From a checkpoint of a small encoder-decoder audio transcriber: batches of 64.
Rows from block 5 of the text decoder, named by matrix and row number. Rows with one number belong to one attention dimension. Each number is 128 + 24 x the weight over its row's rms, rounded and kept within 0 to 255. All counts start at 0. After the name is the row's rms in percent of the matrix's.
# v: attention query, key and value (stacked) (decoder.blocks.5.attn.qkv.weight, 768x256, the v third), inputs 128-255
# proj: attention output (decoder.blocks.5.attn.proj.weight, 256x256, transposed), outputs 128-255
v.200 091 [ 88 119 147 114 102 142 132 138 132 164 136 100 128 122 156 144  63 142 145 161 167 136 173 113 163 153  80 139 140 125 146 120 126 124  77 174 107 162 121 165 112 149 102 130 141 130 139 145 131  75 130 140 108 146  95 112 116  97 125 131 163 125 120 126 150 109 130 175 113 154 115 134 123 125 138 119 129 120 119 171 146 144 157 153 124 127 115 136 104 146 120 130 146 108 175 133 133 130 143 110 124 152 120 126 112  68 122 150 104 115 145  63  83 128 137 120 144 160 111 136 113 135 112 130 147 126 116 100]
proj.200 093 [147 129 110  98 130 146 108 127 159 161  70 132 111  94 133 116 118 104 133  92 126 101 155 118  97 125 124 157 127 140 162 119 149 109 131  88 144 133  92 109 147 159 178 102 140 135 113 116 168 179 138  85 150 106 125 135 127 127 125 112 127 140 122 136 137 121 149 116 159 132 129 124 165 122 127 134 146 122 115 110 131 164 107 124 146 132  93 191 149 128 165 147 130 135 107 129 139 121 108 137 154 139 127  96 111 152 101 106 123  99 122 152 134 177 141 118  91 104 146 114 119 157 153 120 153 171 127 147]
v.201 112 [129 107 144 161 157  88 137 104 120 137 129 109 110 145 148 133 137 105 107 140  97  97 134 144 108  98 146 132 141 123 129 123 120 143 146 141 120 136 115  88 135 120 103  91 139 110 116 113  97  85 119 123 108 100 118 108 170 133 123 118 141 117 125 140 114 164 148  70 123  96 131 117 134 154 126 100 123 118 116 131  97 159 125  73 107 114 121  84 174 186  93 130 148 147  99 151 140 111 141 111 136 105 142 104 120 156 102  79 179 191 120 140 153 104  84 112 131 141 129  95 165 123 141 145 145 148 158 100]
proj.201 114 [128 130 133  96 117 148 127  99 145  74 121 167 104 131 113 140 125 175 133 140 177 153  95 103 160 144 113 105 107 132 127 160 109 125 144 121 138  93 130 136 169 130 153 140 136 150 143 171 161 138 111 112 145 183 147 127 110 127 101 152 140 143 124 151 138 114 123 171 127 115 126 121 155 130 116 146  82 124  96 112 123  65 140 156 142 146 167 113 117  75 126 143 146 115 120  86 102 122 134 111 121 130 134 116 161 122 134 161 129 110 116 129 154 119 122 129 154 120 132 127 143 111  85  84  90 105 116 126]
v.202 118 [131 145 123 122 171 121 114 135 157 138 156 147 176 160  94 102 162 127  82  83 120 121 126 104 130 105 135 120 147 110 153 109 133 145 134 147 108 138 128 145 141 132 147 116 153 107 115 165  98 123 135 154 156 103 133 168 161 152 129 148 117 137 128 114 148 122 129 122 142 113 142 128 144 115  82 125 130 112 117 108 138 145 108 133 120 128 112 138 132 123 131  97  71 159 110 170 142 141 163 130 135  94 115  86 188 169 100 128 117  90 132 102  97 149  92 180  99 130 120 156 157  74  68 128 146 144 120 143]
proj.202 126 [153 143 132 149  88 170 129 154 106 120  93 151 108  94 121 167 101 110 158 176 126 141 123 132 124 128  91 159  96 134 104 129 138  97 125 128 136 154  83 149 154  92 136 156  98 123 125  89 149 120  87  87 121 162 103  80 127 129 141 121 174 109 125 142 140 105 122 113 129 113 121 144 106 109 138 156 137  89 126 142 137 129 159 134 123 145 115 112 150 124 115 180 139  86 127 121 117 144 122 167 118 126 137 161 100 136 135  99  82 122 105 133 138 123 172 119 157 120 110 121 154 144 156 146 119 171 153 128]
v.203 111 [130 114  88  89 128 143 115 141 146 162 114  76 143 126 140 109 133 131 129 180 119 149 117 136 167 158  85 112 125 102  85  96 149 102 131 147 119 180 159 127  88 112 107 184 119 157 133 133 147 134 149 121 161 157 128 142  84 146 146 118 107 106 132 122 134 123 160 152  91 122 130 134 139 111 146 142 119 142 144 130 149  97 130 167 129 143 171 150 101 112 179 134 130 123 165 122 129 160 143  86 111 149 115 105 128 129 126 111 130  87 162 100 108 124 159 129 132 162 105 126  99 128 158  90 127 130 110 138]
proj.203 118 [141 121 119 177 158 109 131 131 128 158 119 118 110 124 123 130 104 106 114 141 130  98 123 117  96 106 181 142 137 126 149 123  75 123 101  58  95 106  94 107 135 116 103  70 130 125 100 133 116 114 130 111 117 146 111 136 103 128 153 161 170 139 123 106 144 132 186 126 160 116 100 115 157 144 117 100 168 129 129 150 160 147 121  97 128 128  91 103 132 175  89 110 158 137  96 110 125 162 119 139 108  88 130 177 108 139 158 134 126 119 129 158 133 100 124 130 151  96 145 140 152 139 148 149 131 102 175 143]
v.204 113 [161 136 105 124 106 167 141 139  97 153 159 143  90 148 134  89 147 153  94  97 152 144 114 112 118 154 131 113 141 139 130 148 140 134 105 105 136  81 139 194 152 134 166 128 155 152 131 155 124 162 112 131 164 142 171 172 135 148 122 133 133 149 110 137 113 109 128 144 131 152 162 102 142 123 112 149 152 131 147 157 110 127  99 134 139 136 105 163  99 155 115  97  36 131 123 153 147 158 100 147 132 161 112 117 141 120 143 150 120 103 114 159 113 168 144 135  99 126 102 151 119  92 136 113 120 143 141 164]
proj.204 099 [115 138 110 118 149 131 109 155 121 142 104 104 173 146 141 128 106 116 145 129 112 123 129 157 105 130 113 136 116 113  93  69 141  90 106 165 140 180 137 139  88 126 121 129  74 124 161  77 173 134 151 144  45 120 125  83 143 120 153  98 119 143 151 126 131 128 101  79 115 103 100 147  79 130 146 143 167  79 141 138 127 147 146 124 104 150 132 115  76 109 117 199 156 117 170 127 135  79 142 143  90 107  93 130 133 120 139 144 110 189 142  91 130 156 115 132 147  99 108 100 128 148 127 147 108 126 119 111]
v.205 093 [ 94 115 106 138 133 135 119 178 112 141 181 142 132 157  82 123 150 146 105 116 137 137 137 106 137 120 142 162 137 126 154 124 127 135 131 104 116 123 124 142 126 140 125 123 164 137 154 147 109  97 118 144 134 133 146 216 133 129 140 133 137 131 124 108 118 121 146 131 160 160 128 135 152 115 106 154 143 131 134 107 115 170 119 113 130 140 130 147 112 170  85 105 115  95 123 124 107 171 112 137 163  87 123 104 134 119  97 143  88 139 157  78 132 124 110  98 151 119 145 135 149  42 127 127 111 151 145 151]
proj.205 108 [172 115 142 143  85 135 129 163 136 127  80 123 151 150 121 161 161 152 159 123 150 119 141 110 143 140 112 107 117 123 124 135 134 126 106 173 129 165  98 161 162 182 156 133  71 143 101  92 169 161 154 119 135 149 123  81 148 136 115 142  84 166 149 147 137 145 147 155 116 135 162 144 106 130 118 117  91 123 123 113 120 116 144 137 110 140  83 169 172  97 171 160 131 130 134 116 137 105 142 136 101 132 108 157 131  92 136  97 120 113 102 128 165 153 154 119 123 158 106 149 137 171 113 136 124 116 129 109]
v.206 115 [ 88 163 120 141 104 121 135 137 110 109 129 151 155 129 141 135 126 121 153 113 138 130 143 124 101 135 196 161 106 149 148 136 133 120 149  94 135  88 109 128 138 105 135 124 131 124 114 124 145 155  98 125 127 138  99 194 108 137 115 105 140 117 143  86  88 122 110  82 174 148 107 163 153 134 114 184 149 113 115 116 115 157 145 118 132 118 135 110 135 140 100 127 172 113 104  89 113 161  93  97 136 133 127 140  62 136 184 157 104 112 133 143 144 130 130 105 137 108 134 132  78  91 158 130 125 109 127 141]
proj.206 119 [122 122 145 159 128 142 127 133 116 125 138  76 126 106 132 111 145 165  99  89 172 127 102 109 153 139  98  96 141 122 111 157 132 150 103 153 133 154 150 110 159 141 150 156 137 125 160 124 127  98 180 120 115 136 136 123 168 141 138 127  71 148 136 153 143 165 131 160  85 159 174 112 118 145 143  84  90 157 116 137 139 104 124 170 112 144 131 138 122 105 160 116 105 144 178 165  98 147 133 143  93 147  96 118 131 109 119 124 116 137 146  96 113 118 143 111  90 149 105 147 143 135 111 140 101  98 129 117]
v.207 092 [152 142 112  89 114 156 102 147 153 165 126 124 136 151 104 115 159 147 108 153 133 144 102 159 127 175 107 125 140 112 131 147 117 135 148 122 136 145 184 160 106 142 175 114 137 169 120 152 130 154 109 156 134 132 140 160 101 121 128 149 115 134 163 129 148 119 143 145 128 167 123 133 109 117 170 172 185 153 124 141 102 124 104 120 149 149 173 136  99 115 142 122 141 128 120 121 148 144 148 144 124 146 120  97 108  99  88 111 119  69 135 162 152 151 138 134 162 135 114 123 139  61  88  97 132 118 113 138]
proj.207 097 [116 147 127 155 137 135 141 133 136 119  89 129 132 138 143 121 121 148 143 103  83 119 115 149 137 114 164 134 172 137  81 155 115 109 107 115 151 106  93 105 214 114  77 146 151 124 117 144 152 108 137  99  94 156  95 129 106 121 151 150 115 125 105 114 132 169 157  68  93 116 140 153 151 147 106  99 118 148  78 117 137 114 154 118 111 130  87 130 108 148 119 119 151 151 130 116 162 125 112 127 124 120 101 161 119 126 143 196 111 148 150 103  88 122 134 117 142 127 162 152 183 112 160 158 178 128 144 106]
v.208 085 [117 104 112 134 145 136 138 121 145 139 157 142 142 160 119 123 108 129 141  67 110 112 158 151 129  83  89 136 151 100 118 161 128 116 122 132 109 149 135 160 126 129 172 120 124 114 155 133 115 110 147 162 139 128 138 167 132 128 107 148 131 154  82 111 128  93 119 107 187 120 151 119 138 131  93 124 126 116 154 135 173 146 137 141 120 131  85 138  85 129 161  90  98 145 133 160 195 165 119 140 133 104 114 111 186  94 122 144 134 128 188  87 118 116 148 143 134  85 100 126 142 130 132 128 128 149 141 139]
proj.208 099 [157 116 138 124 117 165 136 178  80 170 125 116 101  97 102 137 118 118 101 137 154 140 105 115 119 152 122 121 110 152 120  77 160 148 102 138 147 106 103 134 133 142  89 142  90 139 131 135 152 116 139 123 103 134  90  88  93 117 165 139 164 126 164 153 116 119 147 104 118 102 120 120 120  71 132 144 149  70 137 133 124 155 131 153  99 123  91 150 134 126 106 181 153 136 115  96 126 114 131 126 114 104 113 128  98 148 140 118  84 119  89 180 123 148 149 119 181 100 105 142 148 154 102 135 128 164  99 158]
v.209 119 [158 121  96 134 143 142 115 113 140  79 150 148 156 135 107 139 144 108 140  64 104 140 126 130  94  99 124 132 125 116 146 155 136 127 151 148 115 135 113 138 100 137  90 161 111 124 111 125 116 154 120 135 164 107  84 147 105 109 148 130 100 134 110 140 156 132 161 132 145 124 143 143 131  94  89 158 138 126  90 115 135 150 120 130 109 121  92 138 134  55 126 124 146 150 101 155 145 134 162  96 138  99 122 102 170 118 120 128 104  74 121  97 122 133  95 184 142 122 126 117 165 100 123 123 114 156 110 182]
proj.209 128 [141 170 143 138  98 155 128 141 104 138 156 115  95  68 139 131  91 116 129 188 134 124  94 144 166 160 122 159 122  92  96 126 120 128 121 101 122 120 126 138 146 106 146 155 117 136 156 141  98 101 111 141 104 175 125 140 149 137 134 106 123 141 155 138 126 125  88  91 104 113 114 127 126 117 118 111  84 111 169 146 130  62 116 111  99 164 106  99 150 205 121 109  83  87 118 107 138 158 123 175 106 142 138 147 135 154 126 121 144 144 114 136 140 121 138 104 127 119 123 128 138  96 135  95  95 173 131 100]
v.210 108 [121 148 157 100 123 115 129 148 102 126 120 136 118 112  93 137 129 149  92 116 134 132 112 136 142 144 161 162 108  89 155 142  96 140 147  67 116  75  99 108 116 151 106 121 106 143 156 131 124 151 128 115 127 123 141 143 132 141 134 129 116 133 141 122 146 146 111  78 133 167 113 130 131 176 136 150 154 106  84  93 124 128  90 134 159 109 115 108 128 140 128 135 121 126 114  92  86 120 117 113 111 117 160 123 101 140 152 108 164 178  92 147 133 167  80 105 125 106 156 126 138  95 142 136 133 116 109 132]
proj.210 122 [107 161 123 102 124 136 137 105 102  96 125 129 132 162 140  98 165 140 137 125 129 113 137  76 115 122 103  94 104 152 122 147 151 134 142 190 132 166 167 151 153 109 114 111 131 118 135 128 109 104 187 157 108 109 125 156 141 129 113 146 103 135 134  98 106 146 143 158 100 112 121 132 132 105 129 138 102 141 130 146 108 119 163 131 131 100 144 148 154  92 127 118 163 127 135 155 102 122 112 147 143 173 113 103 153 103  94 131 114 117 122 115 141  92 142 129 114 169 118 138 122 168 106 123 100 117 167  91]
v.211 093 [165 126 139 107 136 138 139 155 127 116 153 116  90 157 145 134 169 114 152 110 148 110 117 156  87 134  79 134 163  95 150 157 136 123 101 123 128 108 145 177 131 140 167 129 136 139 126 118 108 168 105 130 139 111 111  98 147 129 112 111 164 117 122 120 148 119 131 138  99 177 140 161  95 151  93 131 172 127 106 175 112 134 105  92 116 137  88 124 131 145 102 124  95 136 115 124 117 119 144 129 158 161 134 123 122  82 150 116 131 110  85 128 129 137 127 141 139 139 117 109 152 110 173 157 122 150 116 170]
proj.211 090 [106 149 100 119 163 128 114 104 162 119 130 118 121 106 152 117 119 136 147 155 111 145 146 130 129 133 107 143 150 139  89 146 158 138 140 105 155 135 132 105 125 145 119 172 150 158 141 167 149 115 140 135  99 120  97 152 117 116 136 141  92 171 119 122 113 109  96  64 102 101 152 146 116 110 141 163 127  91 147 136 139  87 127 153 127 121 136  96 119 130 119 134 162 112 150 141 148  84 124 141 140 131 116 117 139 120 120 144 131 148 144 113 136 161 122 141 115  95 163  75 138 116 108  82 116 160 111 109]
v.212 096 [120 118 142 133 111  87 120 125 126 131 105 112 123 147 107 118 112 132 169 148 137 150 143 122  92 116 145 144 136 190 170 141 151 121 122 135 126  76 153 121 133 145 159 130 162 153 113 162 132 121 118 132 142 166 122 176 106 151 148 146  94 130 136 107 125 109 148 145 160 127 144 143 121 124 144 144 186 144 124 141  96 110  80 121 127 148 141 109 133 126 100 125 188 114 122 135 188 193 121 133 158 109 108 120 113 101 127 152 124 120 136 118 131 128 136 144 149 133 101 130 126  42 109 122 119 140 110 165]
proj.212 104 [102 150 103 163 114 154 134 175 157 158 116 120 139 119 155 137 146 157 127  71 120 102 110 137 183 132 138  76 142 105 119 109 143 184  97 156 140 166 111 102 168 119 146 137 144 100 168 120 144 124 129 106  97 137 114  67 155  65 121 118  78 144 120 168 135 143 126 104  89 163 165 131 104 151 119 101  76 150 139 106 137 119 142 123 100 111  96 152 140 143 147 125  98 157 141 118 112 113 139 121  71 174  92 124 159 144 119 158 124 112 153 123  91 136 133  82 161  97 139 163 112 154 151 115 168 125 134 120]