{
  "encoder_arch": "quartznet",
  "model": "encoder-decoder audio transcriber",
  "hop_length": 160,
  "input": "mfcc",
  "spec_augment": false,
  "decoder_norm_position": "pre",
  "decoder_dropout": 0.05,
  "init": "torch_default",
  "residual_init": "none",
  "epochs": 22.9,
  "weight_decay": 0.07
}
Rows from block 5 of the audio encoder, named by matrix and row number. Rows with one number belong to one channel. Each number is 500 + 40 x the weight over its row's rms, rounded and kept within 0 to 999. All counts start at 0. Numbers have three digits each. After the name is the row's rms in percent of the matrix's.
# convs1: first pointwise conv (encoder.blocks.5.convs.1.weight, 128x128x1), inputs 0-127
# convs3: second pointwise conv (encoder.blocks.5.convs.3.weight, 128x128x1, transposed), outputs 0-127
convs1.21 103:501492458407521481566578482461443471504507469510478516513505457478510540456511522508522462472494507512522514497435516550550518500567481518626430520511534538543526464442508464486439466572571521538507432483472516482492456491451568498506473507551522507528498356435488592537485470516538541511455504458530520423490532533456473552458488456502527514536457559526475482517514507486440459536534
convs3.21 095:460525567499474549563432492498514538492451498505457484537491496516466510449515518517467562423469530473535510507477565491526516470523501457473420525446496478484499470485419465423454450422469511555503556472544480517436503412546506523501472445506512474485450500497387492567488493467476512619463480585531523506520519521526549540489527457522498556438571537433526467551510465537470532504512
convs1.22 098:453450505492546494499521505472499478524549501534501461530530499472575441500464494479467514549531464437488445506492458518484507594498498498519427480573564429580513519422517482527520550448546561497487510590499521507539548544560488504556470465497437475492469509494473547531583509537453500527562502491461447499457466501479454519478526622498578551431519464492493498435511540543456517424512
convs3.22 110:461535502557411506457565511530533493553567499508494531503471491535480511556441478448541495418526533547406465577475516454527466487557544524516550434476486533564483526421626520489451458505500540476520506431463514473477517501512496539535498529495583508549497527503526478493425472503487591460530530498475453479484437496539484519449455468495457498553523502549516463463476591458521498475501
convs1.23 105:503470488568478505500412485499540469503507506457515490437512441504500573500493500481474430460605513447489522513459490469564505469449519533548485494490529461396461472452565466523387454466487495500480489542465524507545515495505533514543500484541587500477478511526482503513518585513526509508494533565513471546498495472491480484482568538535512452536576476480525512438494331455549486521504
convs3.23 104:504457524527548478535552455531528520482484604466494496466507632480503533567493457480531419509567504469513502434524509454513497548505460520493508538465525482576507459524431472511572551532433474488484494530514499470467514557517514474465456550476397517530491466511519539489476433535439474462526544508444474527523505571481487512452526463495496488488422547580528506458493416500441489566550
convs1.24 091:506469666519511560534519489536517530538544545559474481581457500490513432457487502474470419549520493475469447444442613512463528468509564505473469516454535518484515533481489524458442500432481448477517514478513557470501492509495540503504546503508512490509589508495467458561598556538460500513444552494487505482483529536542477504481529510576540506520503490504536500586522530507501582476528
convs3.24 083:542482399504518516497518487483503469567440529485524536528477452517531454504463493489540545523505547501481482511502379511470462471563579488525491526405530526474482449502494474465481506549468488509544500441504473411507481540476462507520598426501575582508508522459485452548516525506488464492420448482443487495463464492500475448479539582395464466440453493541521500523486529479463459556481
convs1.25 093:500531489428546522480527545576493495444525485611552480452500477481560431494561541506515533445488453474540511411529447519574527530524542503497494452510470579543439446470442531515530514494534426516482401475514546458483479570506517496519563416513513519483509491597445476524497513478428456506499504510541512460501484504409489508482514478456502546508485540487501542524484524536419491451469
convs3.25 102:494478472515428463494524451542516532528505484459544475469468482535458550545433460521506472464570531500439398469534530509532475544531526538521555436522560547532533461477523539507437517487565481521503575485517475468457514490508472455620527491523515460481493538515490557488491452526556556451537463484557417449482476445596520514481474501516521437588511461475441504475547557483480518445464
convs1.26 097:527511460523515496523430523553464554458539563524573482498466501474489486460546466475458446484532517448508439519459468472492451557499535547547486461543522462505473491493521418491533517484532461496446429492509548543461494508454582493547460393499489593510574456549483470525494493590490469558512495517504500506451522505444501505401460440510510471495452576496502473462593553473467473470449
convs3.26 101:518461542590489485464519533558591465519480430507532575448474489503403495545550524518446575486538533524495442545515543440570486445500528495544559509547523550509504582426491490506493502538462489507446488467439458507463474577489505483519541555528575490491456540581510494449503502506511544479527552507385492444517515421499489534532477500545478482537494511536522449519476537471501479515471
convs1.27 106:511511472526448508498426492522496479468494515577589518482449542468501622539503535539575498538509547529494507497523452470511556457420465551462415539523563588428460445508510457510562522472521546516512486495497473576499506437495555508474595479587474467481530455531556478457499458492497489459498557541478482468464514455500469517462567470482537507505463481473513484477520477522444464424495
convs3.27 104:589497489475502524531510474522511531504532551474553517488542434483580513491519461503534524516500509506515553539559428504504540470486489491526524480503558559466504401519379573491559571543551495423469448484541475444489531607482509533495494484494471492572517523478484507486558489463465474521516462434514590444466533552446547473453491575501467537500514509557512493545500538501424498465529
convs1.28 098:519558536479495526421491500474510516528457425474553440462451443502541426514453507544430497456462467481524491462560498481527496499443506480493428559519538432572504479549536452512499532493597541505539533532500479518537493543458544609494564505544479500493407520477510426492569480465444492581501517510533492510399496495559509514490503523487512501497492543498520478437559468473460485435452
convs3.28 101:516507498451494449523515507512575488439477499451500507580570499512434525501509552514500499497492504485436428483468457573501563512535606425461502531447552433489547436516439525515463528547469450458512522515462512487481476404466481524497574495460605533502509507481519490518483581496507440468546454451446552519498538519509461489507433589493479513488497493599486502549534492534516508532488
convs1.29 110:482492481515478487503454520556480596526522557512491534486490543499446521494473478471469489489490556523494497610426496475496552452551450468569525519460503405561514484510532446532482504477428513548490496490530440581452528504454503516554431582494533538484522474630460455503531517515518403560465495530454480434527529515465442532500492479507510433533462499523522473494440505439483528498539
convs3.29 108:470484552458486473429587461574458537419473460495480468484532581537494502509508541485475519511563555471484491476436462475505539551443504446482526528437399483476501423526506435486486460485504474525516539528549524515515520512451509538476517492490450568523469487550579460506429568507480565546498445500497456487510456528505487541600519445477476495506569444476475463465550421510520510561482
convs1.30 093:459473525459466503466535539551529493486496518478502487483449517516543471435498493491490532463559450454525464469508432494545494499534507464464498517490513452522551438540486521438546507456520535404475449521535494497551519638512524480521421481455485568512565526529499573483448502563567466509466422557466462441448526461489538517518477579523514459481522531488503511459493574523483448406432
convs3.30 102:508546581514527482483518488563484551524508475470510506490481473512480587521524461579516471438512472445454463526563570499513515587548491548533518526567510530490459502547508552587452471503550444555513574498475484473435514446555469475551522470527488444520434498478470494595526540582528561477535566535542478463470524487482545549447467546493541458561501528533486513483533534464462562481474
convs1.31 101:482535462492483490585470509472459464452470519507532500549384495452463543488480540544498477434528527479470568420598502526498491470530505502448519510521462517501450598524502568529523471417567524547506498475460542466550550509520527564497473529498543486477506438470473492492588450524516505495521467453411456484474526515511444469495449446498476593507549520466546520550534483465451454514544
convs3.31 100:550543529534569551484569466517564460458583538494496499462505498532623523547471498538456545498488497567501544485452481515437525552493552375494468512560476551530525475504534534421553475517554531589457474491584521493490530491564465459441491477499459547499536484509521500461523509444493428514494500507491519526515443418493534534579475531500482508551506557519489487545503483506538501533496
convs1.32 093:561502471550525559465504458479439428505515524395507529577530492520498541458494493495474529460444512470477487526510517500560529437498454507491487512513572542508519515532529551529452507544433563512532509523502464591547486475542530555484476515520580413491510346380462468529527504452456478480477489508527506498543520500486494433471568507499446486504457498542514461525459481467542529497498
convs3.32 095:503492484526492494516548488460472553540360493496484468531428502478518529533475497544527419502520530413498465525498520487473521524487524477454525518402567505537504472498482449505486496473480463458512543447412500516455478395552502475483580465508522475427479529479491518538554521504506538502477484522472529522443519485502452515469544547522555500466512487504468550356573530456556511504427
convs1.33 105:499536513544546546531428494464540493444565494461506485480554495484559523474488521500485517467524422463487462467475477481473538497521556465535519537507536493546549441467508493424513505445468501528502512604475518489516447496551531581531454539529546501549455549496526535508616485444529490496470541499514576571447475522500457431519526476476503504432442500564563507504518536453611477573472
convs3.33 102:447528547601518445459426484436604485499494463546519426463511412565492526466500476474425499465473487460479482498461480540505412499487426503444422541512474517571547534526496468451443486439512571416564508499508506461453509521504456448505479439496476502497479515519496485480506504455518583477454590478514512513516539480487549536477473510417475476494489498507459468470452491491516529468539
convs1.34 091:466466480421532360563498455482526484477425569474473484571553476511435452497514507493487515575449502517498484536481544501460531482527453491546451547507445516540487478490529533545587490575560523493459523439477466423489526505531499487536533427509461492500552486497481534482522490501547496521455525493548566500503427531500453530507550493464529570459483473583569486481564526460555532475490
convs3.34 086:490501489504474537613536499505443467463421564482566494519523441476473514510429508448480522500435462500494519505525433523502480422455507473508455488481501475519451517550532531542491571563406523506528521421475558454563438486508507543517450479495433481491487471481411465458451474492452470535492514508449494497384442525573444473456519531483504562507485473524493578498488504517476503486559
convs1.35 100:543536509483526496499518453419502572538460486458429462541477496516501526429520536585547581552514527548518521602460490520487474514494488471533513558430502545457471497458546565484396522505445420483477564487518514440455464522542477556487535509500528522467510506509496507520459493540587512536487475514549519461512485494456583545560414517522509477524481444522419482455527513468515542459527
convs3.35 090:519555501505493506556507572445508383618484573569524541471444483467559452493514532456469524547500460527504531584490536510465470495469531483528427526504557442410451436530534509429466566502500504478475511506491514499488491466540489480488452518515538503537564508508514450496459532460546480501510461463450511502541500474529504514470558568538499502499490532585540536503511472553434556516588
convs1.36 093:506455485418490504482443458473540459497401457447548573561528487509506543616492568491489434458517493521497543536432497499536492458477496500488509546499553483558517529444511489466537484441538547541475500442489528507498502498497526473448541485489509469521530536473480503446548559449535520485523462526516502492563559495476348463552509489502506497507413570438511455474420449487501499497505
convs3.36 083:548492490504483424458497508484427483536467462445586561566499468517507572535473505476525564454511389500466463534526511532465552554504513457524519419491512478458489469511533443522486433496445490463520451469476490522443447484482465519507464508445498481504382507498479483410478474461497542485548518490509440577489442495557526500499507474426502486504391487498443580464503532493521506516453
convs1.37 100:519563427465464499541460525556499490492438512634459534453453526498518479529529540534464500450471440510506544495518581461445457521504537516539448452482451482558443521461527506393520483537537474545393518522497538534538549497428518566524533534505516504469529507463475543488554513503495533480476540508415522509510515497503435467482469547489515415513546516567490536481555519513545506567513
convs3.37 100:454445483508491491429536498470507387452502553501506533479530553502447515472498455534485523535493451471505443434510458542466542510544498466564415551526537517506597490570523462486495491482480458497468488445496543530455527444498543455435418481477446530490444516547499464507610493511468475461510498520404492485471471550493564511468528461460495420523410544453469555517506489498463521495500
convs1.38 094:462505447510397549487537459535489541505558528496608552411590477529588506466468447522506621489453517562555459429476516485496545499466527452525502539474442476488525534539481521441525429493496474520520531486523464500466484513468555491500474464541518471512538476504552498487449522494542551538530539519521505467550512480457502529562471469508529524500451525502445455557444579532520473560479
convs3.38 091:445558517567475476473529478556543548478499497430582491505491541500464494568528435567469435529534503522495504511503497476500443474508543483474544455551511457555538502454572534479436491500503444552414518492519420525508500532504448429489516510521463530451477487502487548498470565436563560506477587508540443534430517435515517479494446430510510519577503458526493488538421492572541519521490
convs1.39 104:534512549542515542473472483445449511547448504526303519479476484542441487506528449535460466526479527486509491513526535499575502419507526526503536501439570494482467496496497516553523479476523466527477506472536494438457582469448456504537506541491465510537465515526471477456517507491462460492484514491458518448460508502542646472532466601505540516484556484503427492476484450513511503516531
convs3.39 107:549501512479469501497454487471474551515427474496379487460516496522538478562540488562490491504490528479531535487423514507540453495475541547494510492447489596494417524597382485538510519466500531502517456429525486455475540552531444561508492538495523506501573503517481498465561544538476492536467499517461619497459526498473444508497509460472480528500532489421497475522515499591434516520559
convs1.40 100:466552436541478484515484485494486504520463550550446491539475504549480472337486459505488481617495445528499487540455462558475487485510453494488564482542527489540523508529458495528494527425504471500519500486514471511475536473507486585490537439469476446532483486496505425518486493538560469506490524559487500509482503434474622531480491422533476456409556510445506475556535541524469430471504
convs3.40 100:495552547492490432444461524510478566402574475524367521478528526516521463534494494527493460403519570505537521409436547493463489451506484480488497549524412492576554562484523515497522521515506536534464446455523470493515525527543539561513504459504488473482558426514478503491505522514411510483486500536468545492450506524507484560448503467450497547494540516465537471527413491505552471470553
convs1.41 097:499487504515507527508490507491512561534450515463563503467473438447514508550473560467529506477453476458561456510502499538488540439473521427489511495435568488608550548443484448501511514385563508540453460531492534586522495520453599478509469522497488468545546481515444506526571487499539515451568484432522490537506512486436439509552574496476535483493468458457516423494514542488508516462428
convs3.41 087:471492491397510516500489510502562521474515444619401466413506449505457485451546540499520544514495537510545549521492491494506468506477500580510537518485516544503559545515506531481489486481578494517490568510542537562491571523524506518474466533518479510525493483461511451576529486514451475457514522459490539435521519440402478462502499510473545535448569596476503390534479536522515433514508
convs1.42 098:471506475474507525496499488529475565476523465477539441462505461478532519492426505487491480426516465490508455555437509409548518477539581458538539551541490557441525510463500495455481581549462457463472452444532535559513493397490547600508531531597507455443546496549472510450519464509427568493503474505533565454466470569487490485520513421505506511536475491560491524524523486521474492442535
convs3.42 104:537476524507586530568463550493489546468492577484482527597508495468531517494514582520489546497499529422529583492506534548513549542477517527594509559529470481488460413559462465465575524485556536467481515510565501551509499453467484495470513473510487535491483525492516451550578449514548469535525557559491481586562537573473481537539531540468540495457517513445516508522571496459530513550474
convs1.43 096:521493486385473535531493512474502484530545507546555585480512494544382513462509481461519577550525465486479501492392509464533562455442512500483524506460544452452518549467501463493447464458432354523454511483515450517558533541525589610517513519524479494522500544499491512549522459475469549516541479538480550523505520477511557505480500461530515483498503537505504445492498491500453448499493
convs3.43 095:442538510578519494448495481559453415465512483435495532510523535543488502511495590538502569554513550440497512408456527482485516513463467524453538503558483433526561473558488525526505488518570466495516479488584571556553500546492493489496524513495505524516580493503465483500459551488508503538555555561508558505531528557402482487575398453505456440512504522489531470542440476531493516502521
convs1.44 106:483492547477520532458483504500467498458551450512495513486431518533472536530472478455457502552536466574508524555473481467537557500482478474509532463474330489509475462461504542521533477506512439549499507567550502505486511468556553485508508520515527459518590524508452480511481465455426497479537488484497526499500528477613504494439466450554546491486516497475535471609510526481504565552624
convs3.44 105:502498536497507495543437483513415494580458500517479534599515491534492385522474495538558463542500496489518503521443558474522491534489632517568512497540529504450479490530521497491518520509486520480460531510509471414498502502470462446558548507512491541547479542510535511497475461532547517502356514502526435481491475531483480500482458522577523433437548572513487485518460537428444531479452
convs1.45 100:461435488494511538488489539526506544435571550514440539430452539468535514524515496517474444378549519498523481524516506535530515543429462531566445519464509454556487505444540539518564522491491466535480439524510503514432525553517571575491465516503558473436443481449510532530537459453470472546472508531515505495433468530496421479520523516577473442506506504579559515468475467546503564501440
convs3.45 100:486459484492495488562491481509532510482538449450477504446503603611460487463494465398489469491602561480490498462492595481589479557399519488434496544469516509495521452473595494485469473530489455465420493503563451475463520500572498507509537495409556473565523483494497430556532542528516542455529486488478475443506517520513466496532484470546495521506519548512521494501506455502487515520508